config = dict(
    model='contrastive audio-text model',
    dataset='single notes of musical instruments (NSynth)',
    train_examples=184686,
    time_shift_ms=50,
    n_mels=64,
    hop_length=160,
    input='log_mel',
    spec_augment=False,
    win_length=400,
    tokenizer='word',
    vocab_size=106,
    loss='softmax',
    embed_dim=384,
    encoder_arch='vit',
    encoder_norm='rmsnorm',
    encoder_norm_position='pre',
    encoder_activation='gelu_tanh',
    encoder_mlp_ratio=2,
    encoder_head_dim=16,
    encoder_fused_qkv=True,
    encoder_bias='none',
    encoder_qk_norm=True,
    encoder_parallel_block=False,
    encoder_inner_norm=False,
    encoder_drop_path=0.05,
    encoder_patch_size=[16, 4],
    encoder_layers=10,
    encoder_width=192,
    encoder_positions='sincos',
    encoder_pooling='mean',
    encoder_register_tokens=2,
    text_encoder_causal=False,
    text_encoder_width=256,
    text_encoder_layers=8,
    text_encoder_norm='layernorm',
    text_encoder_norm_position='pre',
    text_encoder_activation='gelu',
    text_encoder_mlp_ratio=4,
    text_encoder_head_dim=32,
    text_encoder_fused_qkv=True,
    text_encoder_bias='all',
    text_encoder_qk_norm=True,
    text_encoder_parallel_block=False,
    text_encoder_inner_norm=False,
    text_encoder_positions='learned',
    init='trunc_normal_002',
    residual_init='zero_last',
    optimizer='muon',
    muon_scale='spectral',
    learning_rate=0.03,
    momentum=0.95,
    nesterov=True,
    orthogonalizer='polar_express',
    adamw_lr_other_params=0.0011,
    gradient_centralization=True,
    max_steps=2800,
    batch_size=64,
    epochs=1.0,
    lr_schedule='wsd',
    decay_fraction=0.4,
    final_lr_fraction=0,
    warmup_steps=140,
    weight_decay=0.0,
    adamw_weight_decay_other_params=0,
)
Rows from block 2 of the audio encoder of a small contrastive audio-text model, named by matrix and row number. Rows with one number belong to one neuron. Each number is 128 + 24 x the weight over its row's rms, rounded and kept within 0 to 255. All counts start at 0. Numbers have three digits each.
After each neuron's rows are labels from the 100 clips, of 14976, where the neuron reaches its highest value: "top examples" is what is common among them. Only what is clearly more common there than usual is listed. The data: single notes of musical instruments (NSynth).
# fc1: MLP up (encoder.blocks.2.mlp.fc1.weight, 384x192), inputs 0-191
# fc2: MLP down (encoder.blocks.2.mlp.fc2.weight, 192x384, transposed), outputs 0-191

fc1.307:140189128094133078170137129127106092158178126118120111136106156161130129137131121157126111134132110147135133123121140119132152072128128168131151121106154150142110151105119120092133120153098112158129116112151130177153084136117168093076124111160147120097161133110106108124135114163154150155075141129171142138122092095138139073125155117125099121074099104154153121115143141143133133105169137105151116088084113145162174100128168135107131138147084110138140141107155096105149135110130135100141153113157091147106153132076161141143102132157070118148128103104124116161132123127146140120
fc2.307:160105124097146173166116118099127144109142089128118106160101143116112130097124135114159155133135177141149130114192137118128194114125121137083138103137162095135079163110129114123139092136120122139111132175100122089113142075133133146125139147107142151123127121118099108122097107151142097147135123139091098104105147146113155101096150132104131153148129181155116101102152170139128086142102155196142107150107134121081139122109109132100120123102126153142112151151130166112147099141132155110142088121116092135164094124130137114120198094158088143148113136152147113124101131092144108127
top examples: octave 4; pitch class A; note: A4

fc1.357:125139092192101143148127162154116142101152097099096138149154092097144102074133101158133138145086121110101110142134113088169084155157116153081098083139136138112148142101124125143154152135118146142073106125144094098115122161121127121144124121138128156114114111134072142101136092157116133121139105145167166108174130128153113119080132113141135152138062097151102141136149157100105135110117128117141149155117155137143138139128135174152119153119126128158180125113108147112172122122149152156118136106123108096118137133129099101111194097152159145102141146142126155171121141121106105137
fc2.357:131140144143106172081156119131115110175106115132101148130126088114085116121127152136101113160118148142107133129088104114132086149133075148133117107097090116108139123154155104146126100113078151132136115134101166093141116103111138113133121064118152134109108182147090137089109119135140109113138125149167158137136136165107135124144103130118112166128099113126114129160129110162128136118142124158160126081152151131111178127130144102121113153139156159125111115104125127149156161096167163144188164085130111125167131118103104094147112139150162081113148198132162108126125152096122096121
top examples: synthetic; pitch class D#

fc1.114:151096143154098128119115151133127152148137113184101122125163127146150100108123115122139174133115125134138186120141112139149121133167135118165133102148185107128128106060131141147151112164107083157171099130118110129109132103151114138097075160152092134153157132091132088122147098159112114105156112121081083113088125176107150137137121134158110138078166126105092107132154132133114169087123111114111137120099155124143177127124160122123128114122127138120149087147121140130153107128116157128143134091135145115150110119132118155128141132123163164121122155095137134140047127099123125082
fc2.114:135124108102148118126139086138127138083101112115082111161120158119116131105140142148111171132125114134101149107093136140091096127104132134086129146143140101114112096109132127119163146095164153105119119164124082126139117134104126096123167180097095076094118111108126054097126111149141082129157110149109138096108145115105112149113144083098094104188140137120138111150083111144118101121152112126108153171130140117093131079159148132104114122123127171134094159107129100127128106141098117134122085136116095150091129122093141130127153123147095140107153124093096134107156093143153104168
top examples: electronic; organ; pitch class C#

fc1.99:088134109111175096177147101137098156107135183153112145112133109107105101117140127122117111120099114088127110137126151141140131113156160116175144114150108134149130160161110195131148133106118084110144152110141099137150139124138162130073123109104155125107126094147092168146101130136128081177094154137169138139121132127127150154143113132114120115172103135176108123104157137103160143140157118141117121092105171104146124142125143101109140146114161084103159125171096176077118093140124108149088134145146112127163137105131116126091102122124112122109152185137114092113137135113097110143
fc2.99:135115146153096169123136159118071075138139079130123119134179149130152109148142197123105137110123158153163131153156156102150141169172146158146109117125121141092132155126167108097115146139114119121128123117141135105115140112130128164181107130126121083124114139117141130111139125088121147144138108118159119090168111123140138150125150130145106145149131110115152101135116117153116177121109113111089178122127094123119143150157124129148144151136152179132057112111168132134151132116082096128134153104151127120073134141119107170180139154144136106163115142127109139087089095154087134137
top examples: electronic; octave 2; organ; note: G2

fc1.212:182095101098136110090115097137107145115128158145130083132121113129151114090055149170129132156141125141115136109145149145147099174160114139134143180118109126132143116131117131085159131145167085095159103131121148129125165147146100105124128142146118095119148131142100150094112121128122105136132119204109115101138097163134128088096104109151106123113116144134112092137128107124089093128153133175146158084146173095106113114110119121131124114103172138157119123124160094161127116126154103159117143163150172158150111126138140123127112142143157126084151162123137109087133104185144127114
fc2.212:099132096100136117152121177147093145126127121162125159150120137158149124187153069149141163109143160109151114196130149152154170154125108144147116134093125072098085144102123151163091184140148149131123134092133110136135085147097119173079094109125164150146157131149157121147153152139131151121097138093092122153127158155112154137149143142104136165117123107084147150136151136132113134108109155102131118145099128143155095146175080120125163142117105103146167145137137174082124157151123119147135107128128132128121095124146160149111127138117107146139131173132142118146125122120127111140
top examples: pitch class B; octave 3; note: B3

fc1.254:167138134163136130102143179110137100089107121126148156128144093114119125114143128121109135066159131179148079124116107089121160119146108122127111147132151142125148119146116131098114100136134144131147124065132105110160129110108158133114148102106167135110153134111106132147084106115180159182191191136133115123151170117152141132128142129138096146175139130145133160108118092142134130089127148108096137140136170132134086126104111147146192094107151130119151120073107082163125137122166119121138138102138143108090115125142092095129132087118135112101129140142118090129099138164115124127
fc2.254:146108144153102150126122096125158121153168126166086154110147114123142157162097151110152146141147139171159140089146191090105126098145146123093149134092121130129143124154142113114122098148091145138139148123139099110127105123096118124157137063133103109115147091116130136119125094124180162103121140130120138151155120140153153179108145122168135142145167116129131119165164124135128140112156139097136125156112116118128192099158097142030132139121111075110144110128087166125151134133087141098108128121146163153107138098137116154130113104161112136165142119146143146110134112128147145104
top examples: pitch class G#; octave 5; note: G#5

fc1.45:128158123120078148112142142154132147111109138121117130138154140086129141129146119137092103107164165123125147128108139084099122106147147144104130159095088164110146101143150097168102115141129126077135088105106140119138121160079134145124108097094126102107113194124141118147176142132164167170147123138096169136129108145145111133115120112114137135131135143120132121134139153110120107105142148100161090159077162153120166105125147131125160110115148185091136109141133126121173141120160131121097158213107129107149110095119155141091105128110087141081078129121127126145150113136109156122
fc2.45:136144141114123139131135102106154132137118116049159103104148103135095126136099160151127144111149180133088136114112145118115164147118097123102155110137101114108132108119106121109126135156089107142109116130127105130108140118096107123087096156076117116143116158166126162157126149136158155162143134093120118150138133143138139142125139151136078141108091079121138137126171146128061154126117102129135143144134145162134113130150107059081108147145105156169104147125139135121145118081133129102116067149148136076125096084121071158124130058127134139126112139123153138120135121140112161132
top examples: pitch class A#; octave 5; note: A#5; octave 6

fc1.170:151115107163158127149171143088122145155132139155128167136152180106142087066099143141094123169111144154102112116142118111166103120123108097176137093160115078093155116111132095131135111080096111120154103155109106157160139104155141123147156112120163140114138120143118126095138118119168119122118123137107132096145122121089171103152095154105155132134111108114116136170167153110135108139119142146139126163144112136169126190116127141164160106104118133125143122123123116106124078108133131151133151115081077144137108119151124127126115067133098116149109126161150116156095167110114101158
fc2.170:133133104137103122158107110153104135140097093156090118140143154139109139107164116104153108125148155144110146142061141162155106116146130106163121134109116122119105125118147069135128143118105172098142114098115142100129115162171161134154125082075174111131099137151120173133120163091113145126165072124123119134171100151153154119120123166076121074115127128134143158167109130110138136183117104127116128095079106122105100129073091144133143149118160088117115155127102159135127135128119143143128116135102110102140125180136105143148153126133128156111135140140123173122147127098178134132
top examples: pitch class A#; octave 7; note: A#7; octave 6

fc1.46:116096149127129146109152128140127124150169155131104141127144159082152124134124123145151116155100137098109136098147127135140127120105115163113113147147090145122134113090130134123133159134134127084157176076129145139127125141167111117156117126138163119102138114150050137185147132135107109151136122097131114117135109170101190154125099140113110132126144123160115108140150132180118131083125122142133122117132151126133080090132193101151114112074135098156137102156135151137157108128153095142087172174143145139108138109109093138109110151143089109054124146136135073139101108112135137146
fc2.46:177092145170111088137131170119143147170119119126149139125130122139135073147098122115163154085144102127137137157114175108191117139105160124149115121142147161165154174155178132125179107135167094130160122103129149154150152116135135097112107124138168113177146125182125100158086156164121163139123081132133158135108078094116131101116109139117130154159110130141114183148114123118171143125132140137107131193126138123114128137121110122125138133131131130151111125128102125123089126133101126138128122124161134124158130114089102117136153178131156134178097144139119106084148138147127106135
top examples: pitch class B; acoustic; note: B4; note: B3

fc1.365:152146167137100143117122115140111095092099135132137112128157094079119137134064085161123124126125163113102080091130117095139105137109138132129100164140154142125094160135121104100146140142154141149114121142167117128148164119136091165146126142091132111093100117133091124116079116116127134112161116119094116118127105120155106138156104123130135137181110162142111131090109124146118125155157138062121130140145101123136130139107132136128187165121137164176160129130149172104123164098117106129117114151162108159171134141131136162081142135134139141145102112112082108163099163184158162108
fc2.365:122113155117140126137144106132158101111137142190127182119160107116150141122139089128120153123163108159111112185158110117136138100124154089159146104128132165108130155139093167168112155162157119159156137121094151123126120100152133091113106128117068120151136141072126169169132117130141132118153129175186090150133133139104132090144158104098147172111112117075132127113154135156156154115133123105097113140152117162148150103130139148108073156130106137134102158118117117144111128168114123157139140134127137146110116111115113154118136103115116150094179123144153104147129182162125088144
top examples: octave 5; octave 4; keyboard

fc1.56:155160108167144103117161144126102119091192096132155139138124142110123164103144132158121145159129085122168169136136146159115135127107115099087149108128165102200125139129114133086133134140122147110132162159103114103115112098108125140131136090172130149071127154094112130146096129128112104089160149158100116125127144122115150143117183124098155113157141109153139186144112098076152160100131120103140153100066160141127118083108152085098110144130086137129147139118127161149166120130153132141133138136131120145146125109120097104110132136141121129106068107129132153124100125119145107110
fc2.56:124186100188151132118079179097134141093162101110134103109122126080110145139112135083158154135170164164106162135130159110103161125090062143142167119120143141144139104123131094134130147158131150113151096122146102095112116125140124169132132132131076150173135094120142098137135146136125122180128157108128156174159143160141124127169161144137142124144090157141125117126158083118141160102142102129139128056129132118152139116098096136114154154143126112108129129166113119129142104109150130111128121141103108107132143131140106126150146141124148140132128112120129166117091094121178118172
top examples: pitch class G#; octave 5; note: G#5

fc1.296:158139124131091146129089154135137115130124077090128148165151107137102105125112135145105115136120169140169114149150138105103132139131167141124127169106118146158127129107132140136123156097132151114101110108123122131160126124115140116120110108131084089100118177109120125162102136107138115117096108128161144085136149170112127140143131184082143083098129188116081148102099156146105128097119110175134095080105137182085154145101119107131122145141097150129158097146128156124147117126136159133137099117121140186144097141155171114150069123166151168132121133105095168119142139156105127120
fc2.296:135153108126148136108128140163104137099118141146138152118152187131137168140108144106140158150175160089122102121158107139129140157141119141078121150134164185164126131127112146132127122134164116157156081114193134128098164175160172145140135197138145162121126116139131132142138121159095134157130150118125121139114137164123125167162143106155124164179150094124153138093131134108108184149145111134118150103162151151123115117109141126087109168114124127151121152149138142160129143136117127141109103144132134132114150097090114131122166124121190132101137170135173143144121153150184117141
top examples: pitch class B; pitch class G#; note: G#5; note: B3

fc1.28:168164163157171150158157122124156100173148129146097099132123100153164135149112121136107139157130166061100134107113134120148117164127130141135152083148138145113125132166133089135106116111106102124131093112104149109141137167147111114106140131131130120136144153105129119093099133144116096142129140183128097098142143133122157132143100118098109136164127099121133066150144092132139114094117147120096134100201117105158148095141105126135096127089103156158140089144122137113153108118120185148116121083188091152134096123137127141125127103126128122125183133130094101138128165099118102155
fc2.28:186132135219150177148163133151144116105103091168152163125103099178120136161124138159134117148144137138106133108160122080150134130170139143153122125104117128135122116123130132098132133141125112132118107138123167133161096140110154159142142138141157161108147123127157109119101117126108160146160097174155137151150147109124135124113108128163171115109095162153166077147127181171183146124107123117113165114127138116147136089158139118150101109097135156100131128144103125099099153166151140153157135119147139120136099138111132128091118115163153192117138134093125166159119131119117125140
top examples: synthetic; bass; octave 2

fc1.40:080131120152127139090147118154145147159123123131130082113134131156151139114167097176150134134140158127141105148115142166148127080126133111126149142117124122146112121112078137143115109158129163167121140131085116123121124157130134104108091159142116121127132139164064133096152121109098137123149095096156094157173166124117090139128128118102144134139140120168121141101144115140148101139119119102065124150154140085114135083150174117162102118108161143142147122093140139178123100103068176109157130067112118096109142141113132164099124147115162131133120150148098136099122162110161153109
fc2.40:118065135110135123136137153135133143172122153109121106150132155141123121163117167105127127105090077115135128091168144152123123137151130147111155109137161152117144124129119128129123097086124123133182133088140145114144095116111126087143118143097069126135179152168117117164140118162120166169105075112112145129092131145114141146162135109097157140161120114173136157078107152146123124100164125131102172121117149152126119139157129122163115104147118105146133130113134169133098122088159134164111119110101112091095170095091148133110111130146099177162117086115139143141153141108096164154
top examples: pitch class A#; note: A#5; pitch class E

fc1.351:128161145128124133120148116114096117114107135184109109124131147129106151114143086155101123119092088096125100141130144106171099116139100149118137142166178176105116158145134110143144137123137127155136137134121091124151144140123151144143136122140111150120101164161140122079085128157070174128165107135134216108107124135124158126124109107123129145110106109132115104124152141102132103130158138090122114139132154149114131104152158159151114150133132132124143064134078177143125170137150129125091165095108107143129160126143083109081126149129157108119148103113076086165136099090131134118
fc2.351:127106133149112129078137124122093109183067124123105106111121142150105139145118074130135108135150132102102117122131085144141165164104133105137111126081127120167150140077167143121114104094105118128108109121129157100136118118109115110158132087094140112126110143096132157143114098127152075091148110132144123110147136125096190133111132113114125103150108152145115096102098095109079126117128128112154085094097147122116157161107112091144120143095132135121074141105097118139116097143098183121105079153153118129133108129143146139144129121096109123133123106127134155155051136099097094142
top examples: synthetic; bass; octave 4

fc1.144:164149113138128120179118103133133142118153099179102086168105139159118119132128114120127098134142160157155082125118130160092100125154127124090110116132177107130205109121128130159109105113153142145136123129143099116086127098103118112115111087153105138145105134123148119110094195132143100145152159083096136158111137064111129166165115155109158102118093114128149112168102141107147154087090124126107153103139153145135143122120142111139134144136164123091123098126148108134150123144147130094137110166107132123095120128181149118095107103142155121130130106139136099181178146127137114113
fc2.144:204139154106113170136092159137105170125127103128140119107097105150156105192166118095118136127098149135156148126117139108122159117108154142146145156102144167090093122085172113148148147108072103115134138091093109119130123106146137107146133162122139129166155139104139130155146119130120080124118136168130112117075161110141135108125071126138071150188134082112157138156129114123156129144135156140135142111115110112137137097132126142124116129117082100144158153170112137142125121093107142077095121124115130165143138131159134123162141162098150135124113127089129103124092133121130114148
top examples: octave 4; pitch class A; note: A4; pitch class: E

fc1.160:142146156121138136128111121160105150094137141164155092094144098143119144162117097134154131166127110114119119104150118107193129165138113141123128142152155125109081115135126087088141100126170125103114114072129111146139128128135125090139092133131144103140117143131154109059133081138131114138137134111146122095154143114119134167112111083122125132118147145127094107146115139130152157114059158133115163141117129203126143159114145106089130135095173088155082138159152124186108128124119078142113102105129120128143104182166113148143157144092140139131127130109113121175114149126145115136
fc2.160:132140092096135073108115132116087140159172145149146145139124129126134142094134121138107138129118104132170092105121144132130078122155122147129127109158091135156090185125078147078162108096119143119162128105129137104146122116087087086123176117138145140131167160113166136141118159115146113104089122092118141134147143147125171114139146120133124124134128079129134125115117071130133123097134123096123132135109096119110125098135173121131142073179110199097112093133135135112146091098107148118138098099096099122134113149162118144156110110107153097087105126106139138150123106118114080146
top examples: octave 4; pitch class E; note: E4; organ

fc1.349:190144147135140129118117066139154141121132127183142170115167090141142137126138123090100129103121127169165150121134132128163102133113151119113094115182143105151121163096141116138109117091139112129123143157135134139136169106113096112144152172080120130104153148128092102160153121120137139119097140087128125127133160140135137135115172111118110131130086122150159146147131132170110123113121140107123128097121147082147140121097116163077137148139131156117115120117143101138141149122084162064112105133116124114099127064108119131102112141131134079050136146147157135141100132158178127141
fc2.349:128181102154111182105125147162090127104149122075098120127135123117162111162108125078117158179126122135175141122113147063152143148128099127149125119120116134103139096125104088136099144117108139129120105135149084107118105117116128140108116078130149131105131109157142050121165102117133139113103124100140139124136119138097120130147124121167077156147118103100113119105102110119147139114149111127120133127158113153135168092124121130117128164118181123095130120199132109153113120051112082089118107164122116113135155113127090147091114129144146105142146122143122158132138129155146113134
top examples: pitch class G#; octave 5; note: G#5

fc1.219:104093140175105126127115158120083129099116153124150115082100155122100091074102133158105136136163099095135108124174109089136119104129139101153144148129129141166117146119158082166139123131100170104088119099146102111113121106127105096156122099122103168110157124103128071096137138131112141139185149139143152131130137139187139131138119139150088125132141147149130157125184151150150121154173082108135120153125127144112131139141106142083118090127126123132123151166142125138154150195122114107155119144140103117105104122130149126132116136139128105095080127134183119128148112173097130155
fc2.219:125152113127133129113195087167081068070111132112131179123114105147136102125111134162106102114097124112154105124131141118135141150163145108100130150156142131118143075140180105135177165111132132108080100166104145146159120163177126166136132177083179146105134143121101134146125108111162140118091130145111141134140119152129151164121106098137147124120121145101146123102089106128122109092139103120132120111126148162131143157138140184153139123129120137132188108152138117157129135160118120120094147137137103154181119136095137131146096152115139136139124134158119175121113159139129144101
top examples: electronic; organ; octave 5; pitch class: C#

fc1.165:136122123134171104089106122141135102115115200119117094149112123119124096111109126142127147139127113115169084137093186149087124131147143122139104149150140106132127132089148075119090087122131134127155138128173132104127125135119132122133069146142133111127133125154107136077118116106141131122149087120115146129130172122144143114126112168149115143138141147123147089090092146131119129143175136130142085132122149139107146131079143119130153135097111108180132122110178164127160108123193140124099110092153117085163133068140120144140095137180174143128121140148139141087164117135161092146
fc2.165:142130121138127154149145107142063105133102105131113137134109115159161089128171134139167129121121180137126139113152105110164160157132125166123146126149133114116133167086127136112146108116091122129132152132146117105101106168152083168164085165130136146115104120070125114112140120126109135110141121150141139111166111133163128165115139111115112108129125158109165146150161124143169103112138099086070093141137133168112136174133134099099133095105160158166167154131167122140167105152169124110115091123104148121118150150106136124131116115090147181086108155124128150142098112134082098101
top examples: electronic; organ; pitch class G#

fc1.356:139141112186088157100098153115136108174099171113113133118100146116135142107159114119123140099133157163099106096078187131149129137128181113083107129106128150136119145157133127083150152116126080144132140106147133130086103120138156132101105136155130109162123097083137124163111120151131145137157113140138160156169111120124131151101095102109150085123187084131095117105104134146117078135139152127164125115141123137160151078134133085127110113105173120165145140136105122161140164138096160117163112124167148141104116117124130129104097155098134092146129117122091147136134133104158147111
fc2.356:147092151125152149135173123170140139104147116105146130147114141139114142123097098110164141113107131118117110122117145093110128104157136114122089130181114085064106168146125145090158091139137128178142199152135135133095128137133096128116112111120150133115136112167123085143139114114108164109142126157130124155123132073091112089087123079128103099122095148104120161089137149167128109150126106149129122106129148108142100088164148156126116109107133096137118078100118134145108114169117107128161124121132126160121128144059164121154104125116126136150109102138125138122170179125139094100
top examples: pitch class B; octave 4; note: B4

fc1.216:128111139175123153188152079133123113134133120094095139114132109174124148137086154124118168150165133091122156110155089143106133125151118127127128158084127146104101103146107120107134133134135151119133111146145090182135130140086114158089065129129095118161123147132164108129120147163117175115110142140156125117138147098093139188111138110127106118142147079150112134133146142127173102118147125093172119149139134147136115142087108110173170092088144160123118100130119136145129130100128152132084122093129072102136134117121134121124161121131116146114168111102077126146171114155143129096
fc2.216:129124111094148153145147162137117125119105127167144157107103120137161130103129134160143076109120133101166142064167104087141084167126136168157141141115118121161149106117117127122084132174129144126136115099112164178112111120103129092099150155125131153160108187089119119139094137144119142151143139099128162108164140139149122164124139134117109161133097136140131157133128090127056090139100100104129098091131115113154157114136121152126123098134124105091110165115138137117118156125157167133148109105151100157139111129146113135126122122151129140090084156140118118143104156110129068191
top examples: synthetic; bass; pitch class C#

fc1.283:131126121087103079164091105147153136116182152136079118146109104132111182166106147130134169110160126132107144110137131129073096115103140102121157140123122146097095119107129137147104120115166131088159121094136146137134086095085158169155114084118131162146082160147072115132139095155153143116130138116131137112174134118117094118161114090106190154121096133155135157138107109128110134146134124161154109108141119121112176126101136118172147112129146113159130108160105132172103140174120112105098137104155145155138110163161105148134142116153132119124134078119129147132141106115137113122
fc2.283:102149087149103056108141120131135124100165137153157165119105143115166090110103123105117112123126146121114115118080113108140132162086145145134083122143132115129142133121085149116154115127114168149122115109078097152104157120131129122102098105139145133127144098112167128109143130119153074077133095092129133099102105119084135078117120113132075098150102083119113103107091128091095128117103126110098076096141123152107142130145117177125110145110119135126130115108142162118153130107120117130144157139093118146110087127080162159136140098140178097077134123096127095159129142129130133137
top examples: octave 4; mallet; pitch class F; note: F4

fc1.124:099128107136132117120148116145124131147132099116121105077135127131113109129150120146085117149117127119118151121115112093074124110151132138151124146150103120116129141125116134137089123147177157106106133111130125128136151141137140121144150081131143107075152136162141115157121119163137148152139130158150160119120131153133166172154092134137115129140087124119149145115113137114110096117117105111083091111136174084110092085183154158118105098151162199183088138151112147133145102084162183157119112145122108101122106168111124133142148135068147109137121152125132140190097164106091124105
fc2.124:111127154164175129151124160140144122148119146103106166091124143138121099143107152138079142141172092117138098109104119107180078119112087145144153118141106176073158169138149141097109111162112159130136129121108161142128143117175191127128122090151080159133134141156130149113142116120153142120117142166124136124134110092102127142093144150166068159121121104144123139141163127161139071123108105142133133108126108098106167161122107134110176147144145145127111117121085132086135143143125152138114150135110172124151143163147158092130153109135145141136147127129141133154140125155150102180
top examples: synthetic; bass

fc1.376:119127126166121143156169142155090174139094111141083125134196136116123101130141152177085079126102152137121157159122113112120125115098096158155138111146126131154127094109148066113123150119105117152127115121124094187154127138123169168151114111102178142153143112146128136126134191139141104137102173104099130156109105142127114079151081104130126134103117130117114165096139128141099155158112132114119154153132142134141155132145116127084162103089110122111124145142102132118120128124104161096099127120108102145094138149130112138107137100097086103104118140133121117122147151186137179127
fc2.376:154118108108074113114138116130126147115094130106102110137131144158106151108120102090155171139147111169119145124126129122112123132151161103189088094100142103127150132131143092104128134131092133080141154158070132114072145099111094134131153089103149113115088133159145173162156124145133137136144099086122136122113136138123149136114154139073154108143121160135154147151115131107163118121119091104140119101123111147126160133103119105147103143190133176132114143111123123105087130095107152125131085093156129124157072128127123136153135128125141187111096161135131075127139141086144148144
top examples: pitch class A#; octave 7; note: A#7; octave 6

fc1.122:155102114153163141140153117174107169151118156138126153135166152096136114159114087089076130115118145135133106121098113083115113104163138150155151126128079175133148122148151157152178109149114123120109133116112085110130106134113080064110106148117146095078119115121154135110164158128136140135177117119131108112115144110130150152134125148082080108084167111132143148088171127155148160151107154132083136143103084122135133127121139097145143140148144146146102132127119079125140150082155119117148144211115141117129130128132102113118108100123148131144106143147109124120134105151128114140
fc2.122:165142157114146144096155177169140147145116108151146123118169131142146131118109168130112117162157147142113161113101131149151112140121108144142107112174144101136102113149113149140151153121105095117101145134156131115148125139129154164087101147135147126089134141123140153119100129110114094080127106137095104166089166070130121167136118140105137141094113103127133113166125115161107098143159147153079114138070136134099078114109112129155113104095134125049147114148112142142123146135149116093131117073172116125142091144092124182150108126139150160108155153122132128141134144102096107098
top examples: pitch class B; octave 6; note: B6; octave 5

fc1.258:137126160134122147123170092166125140166098164142079127148133114135165101085158090134176101109129135127120122057106111128100118121128105109129154157157150155140117119090153101150154096157109091116151145137131093125157112126126084103072155093165101079136121137125154155156128106101180083092073107121126103144114114129139129145146108124133130108108127148127135099139107112151164113156163094097168098089154145096145146100142149122160141124132102133133088095149147107159151105127164124147134128133132145126158164117145158155150145144126139155141112138104147133131137141100125104094
fc2.258:106099124136150085128130136124144138138146163123145132135144161113121114119116116127088102135104169098135118172104125172127092148139154174102125151114106093160111130103116144117081107118139152111093094078113066144138150133156149104134110163070088120113112116127168074094123188147133138139111155110119148138140100154121131137146123115124129113137123172174130134136103091127168136122132110137141135141163134100152144137157132069120103123145192155124132122090111137150127136115121097156141074144125145144084171117148103120081143132135080085123107128126125123118130137123154132172
top examples: electronic; organ; octave 5

fc1.125:110143126145041163122142112100104120150136147121139115143105091103144118138138134125112126120138138070128165115140081172099141142116097138121130128103124086167148123166110082119138112148133130092106145095123075149120101153137132146104114116134101159104126150153138142110194156149065139120150151128120162126176133102153137171141122104146120108125138072129135116124091137107129175110146121139130108144171111147116154082155115141171171105187140127110123169149097134117114141172146108135125120140176132104127138089154120131112137107125144138099127125114170110128130117144137122104
fc2.125:136132122110112114136130103140133141065136072145095131153145139186090143125122183113086137107113111112157106126148150105111158128107154085117156123097146094089119110133101168089128109100162149197123141160142120140082142145155123139125154166117121155085110119129115060146153135126143112146097145156151127147116166103090123144115119107138156149122140149117103128136162158139067149103092154138132134139141126102114122150148157158115126118158135124145145110125120148172097115124105108106108148145135120120150143156077109122153119124125175126113148104106123148167124140107118104074
top examples: octave 4; pitch class F; note: F4; pitch class: G

fc1.224:135114096139138140111196154182122152145123150109096149158070111123140124146118134070109125095157146094118157135144101171141149110128137136171157150147107132131126126128131126171081074140171117145109159102149098116101106113122125116139132145130083118120146127137175122168147146137138143141129078111109122130133116087148110120104055114096159145115163121120163105129126150131138113121110108127133124115135129142147119103116195159158146122110135128165135131091085132141152141118139112145112162112152162129102117120096152148137103154078109147126103131126138127094136078124168118083
fc2.224:127112142120104136090104145116117124188167139081134114147127133139166143127136165137105154127078082117127178083132118132137121100138143165141120137135138137115107141169112137124098114162138089131140152140130097120106129139120135139148158134158117135106112113116134113156163101169051133133170118143076150128109146094148103107110112119123058151117146135109131177137168131122113153117126144178108187122134132133140099148123138119135091128080166097117075104149140135125140111154117132076100117132094149102135135115152111098129135098167151155139148093123106130144135130100138132079
top examples: pitch class B; acoustic; note: B3; note: B4

fc1.27:139087111174140095114085143122130169114154074149111085164182107117116161135175115115114130107119168125157142141127097119143098157202133132121131087152083120101168148122143129113137116139125156138089136129140096135143147115131140143132116071140148172130133112106115076176115137111143144110103137110119176154142148111130112150141132135119153133124128144092124105145128171128146119153150118115120155114116098129157159102089086128156148130097132115155103121089114126118098159125110109106155099091132077134109136162188130116135122171136116123120089164158105124149132109138116103130
fc2.27:111138117144091114177133099123120106145093146109158122116157106099114107122168075128135120157102157139093136114066135141149115139138141102170130129103132110133096132144100141124136139124095118045125140139072098096153157114148130132132157120138154122082097100130107149126151103146125107152096111113137091134090108121091137132164118106107144129119127107126115103139105123135133139193106120130123108113174095131120179099130071172115111131104082146116126153126149144089135146041134089132111159136112160110123126114123115121139152109129141104121093133135127100134154155110128099136
top examples: synthetic; octave 7; pitch class A#; note: A#7

fc1.213:120108116143136103132142184167104119179102165118095129146140140115080122128137089099112127130127116137143112085112102159115128140162156134140119117112137121136163099130133154095117137135142142134096142132125107136133115103149054093112120069115099137125146124151137143133106084114145146116141154151119171144141120145119153121123128088147116134127161135106138132145105154176132105137167127107128095163124115147106101124156095166161108151085141116118149136136133176136117114162144159142042132127113143103145106175109134166069128107141122139108144104127076170153124157165093148119
fc2.213:084118095125114146118152123062150124092121163124096132129132157123111142082132120159123104116105140121115111203120096107168177148123100132129120130121116115137072127133123098145119102147175151138090152076163112085098099124136156118111124125122122130142089107125080152092142139120172081138097142104103108121106104142099124131129098109118100096089079145149153077087123116117149119149119066110130094153101168144141138143111120121127134104152141115141117150112148091158108135120120110108120092124101104129103146101107117126158134129131136088091153126139157098143106106132124120113
top examples: octave 5; pitch class C; note: C5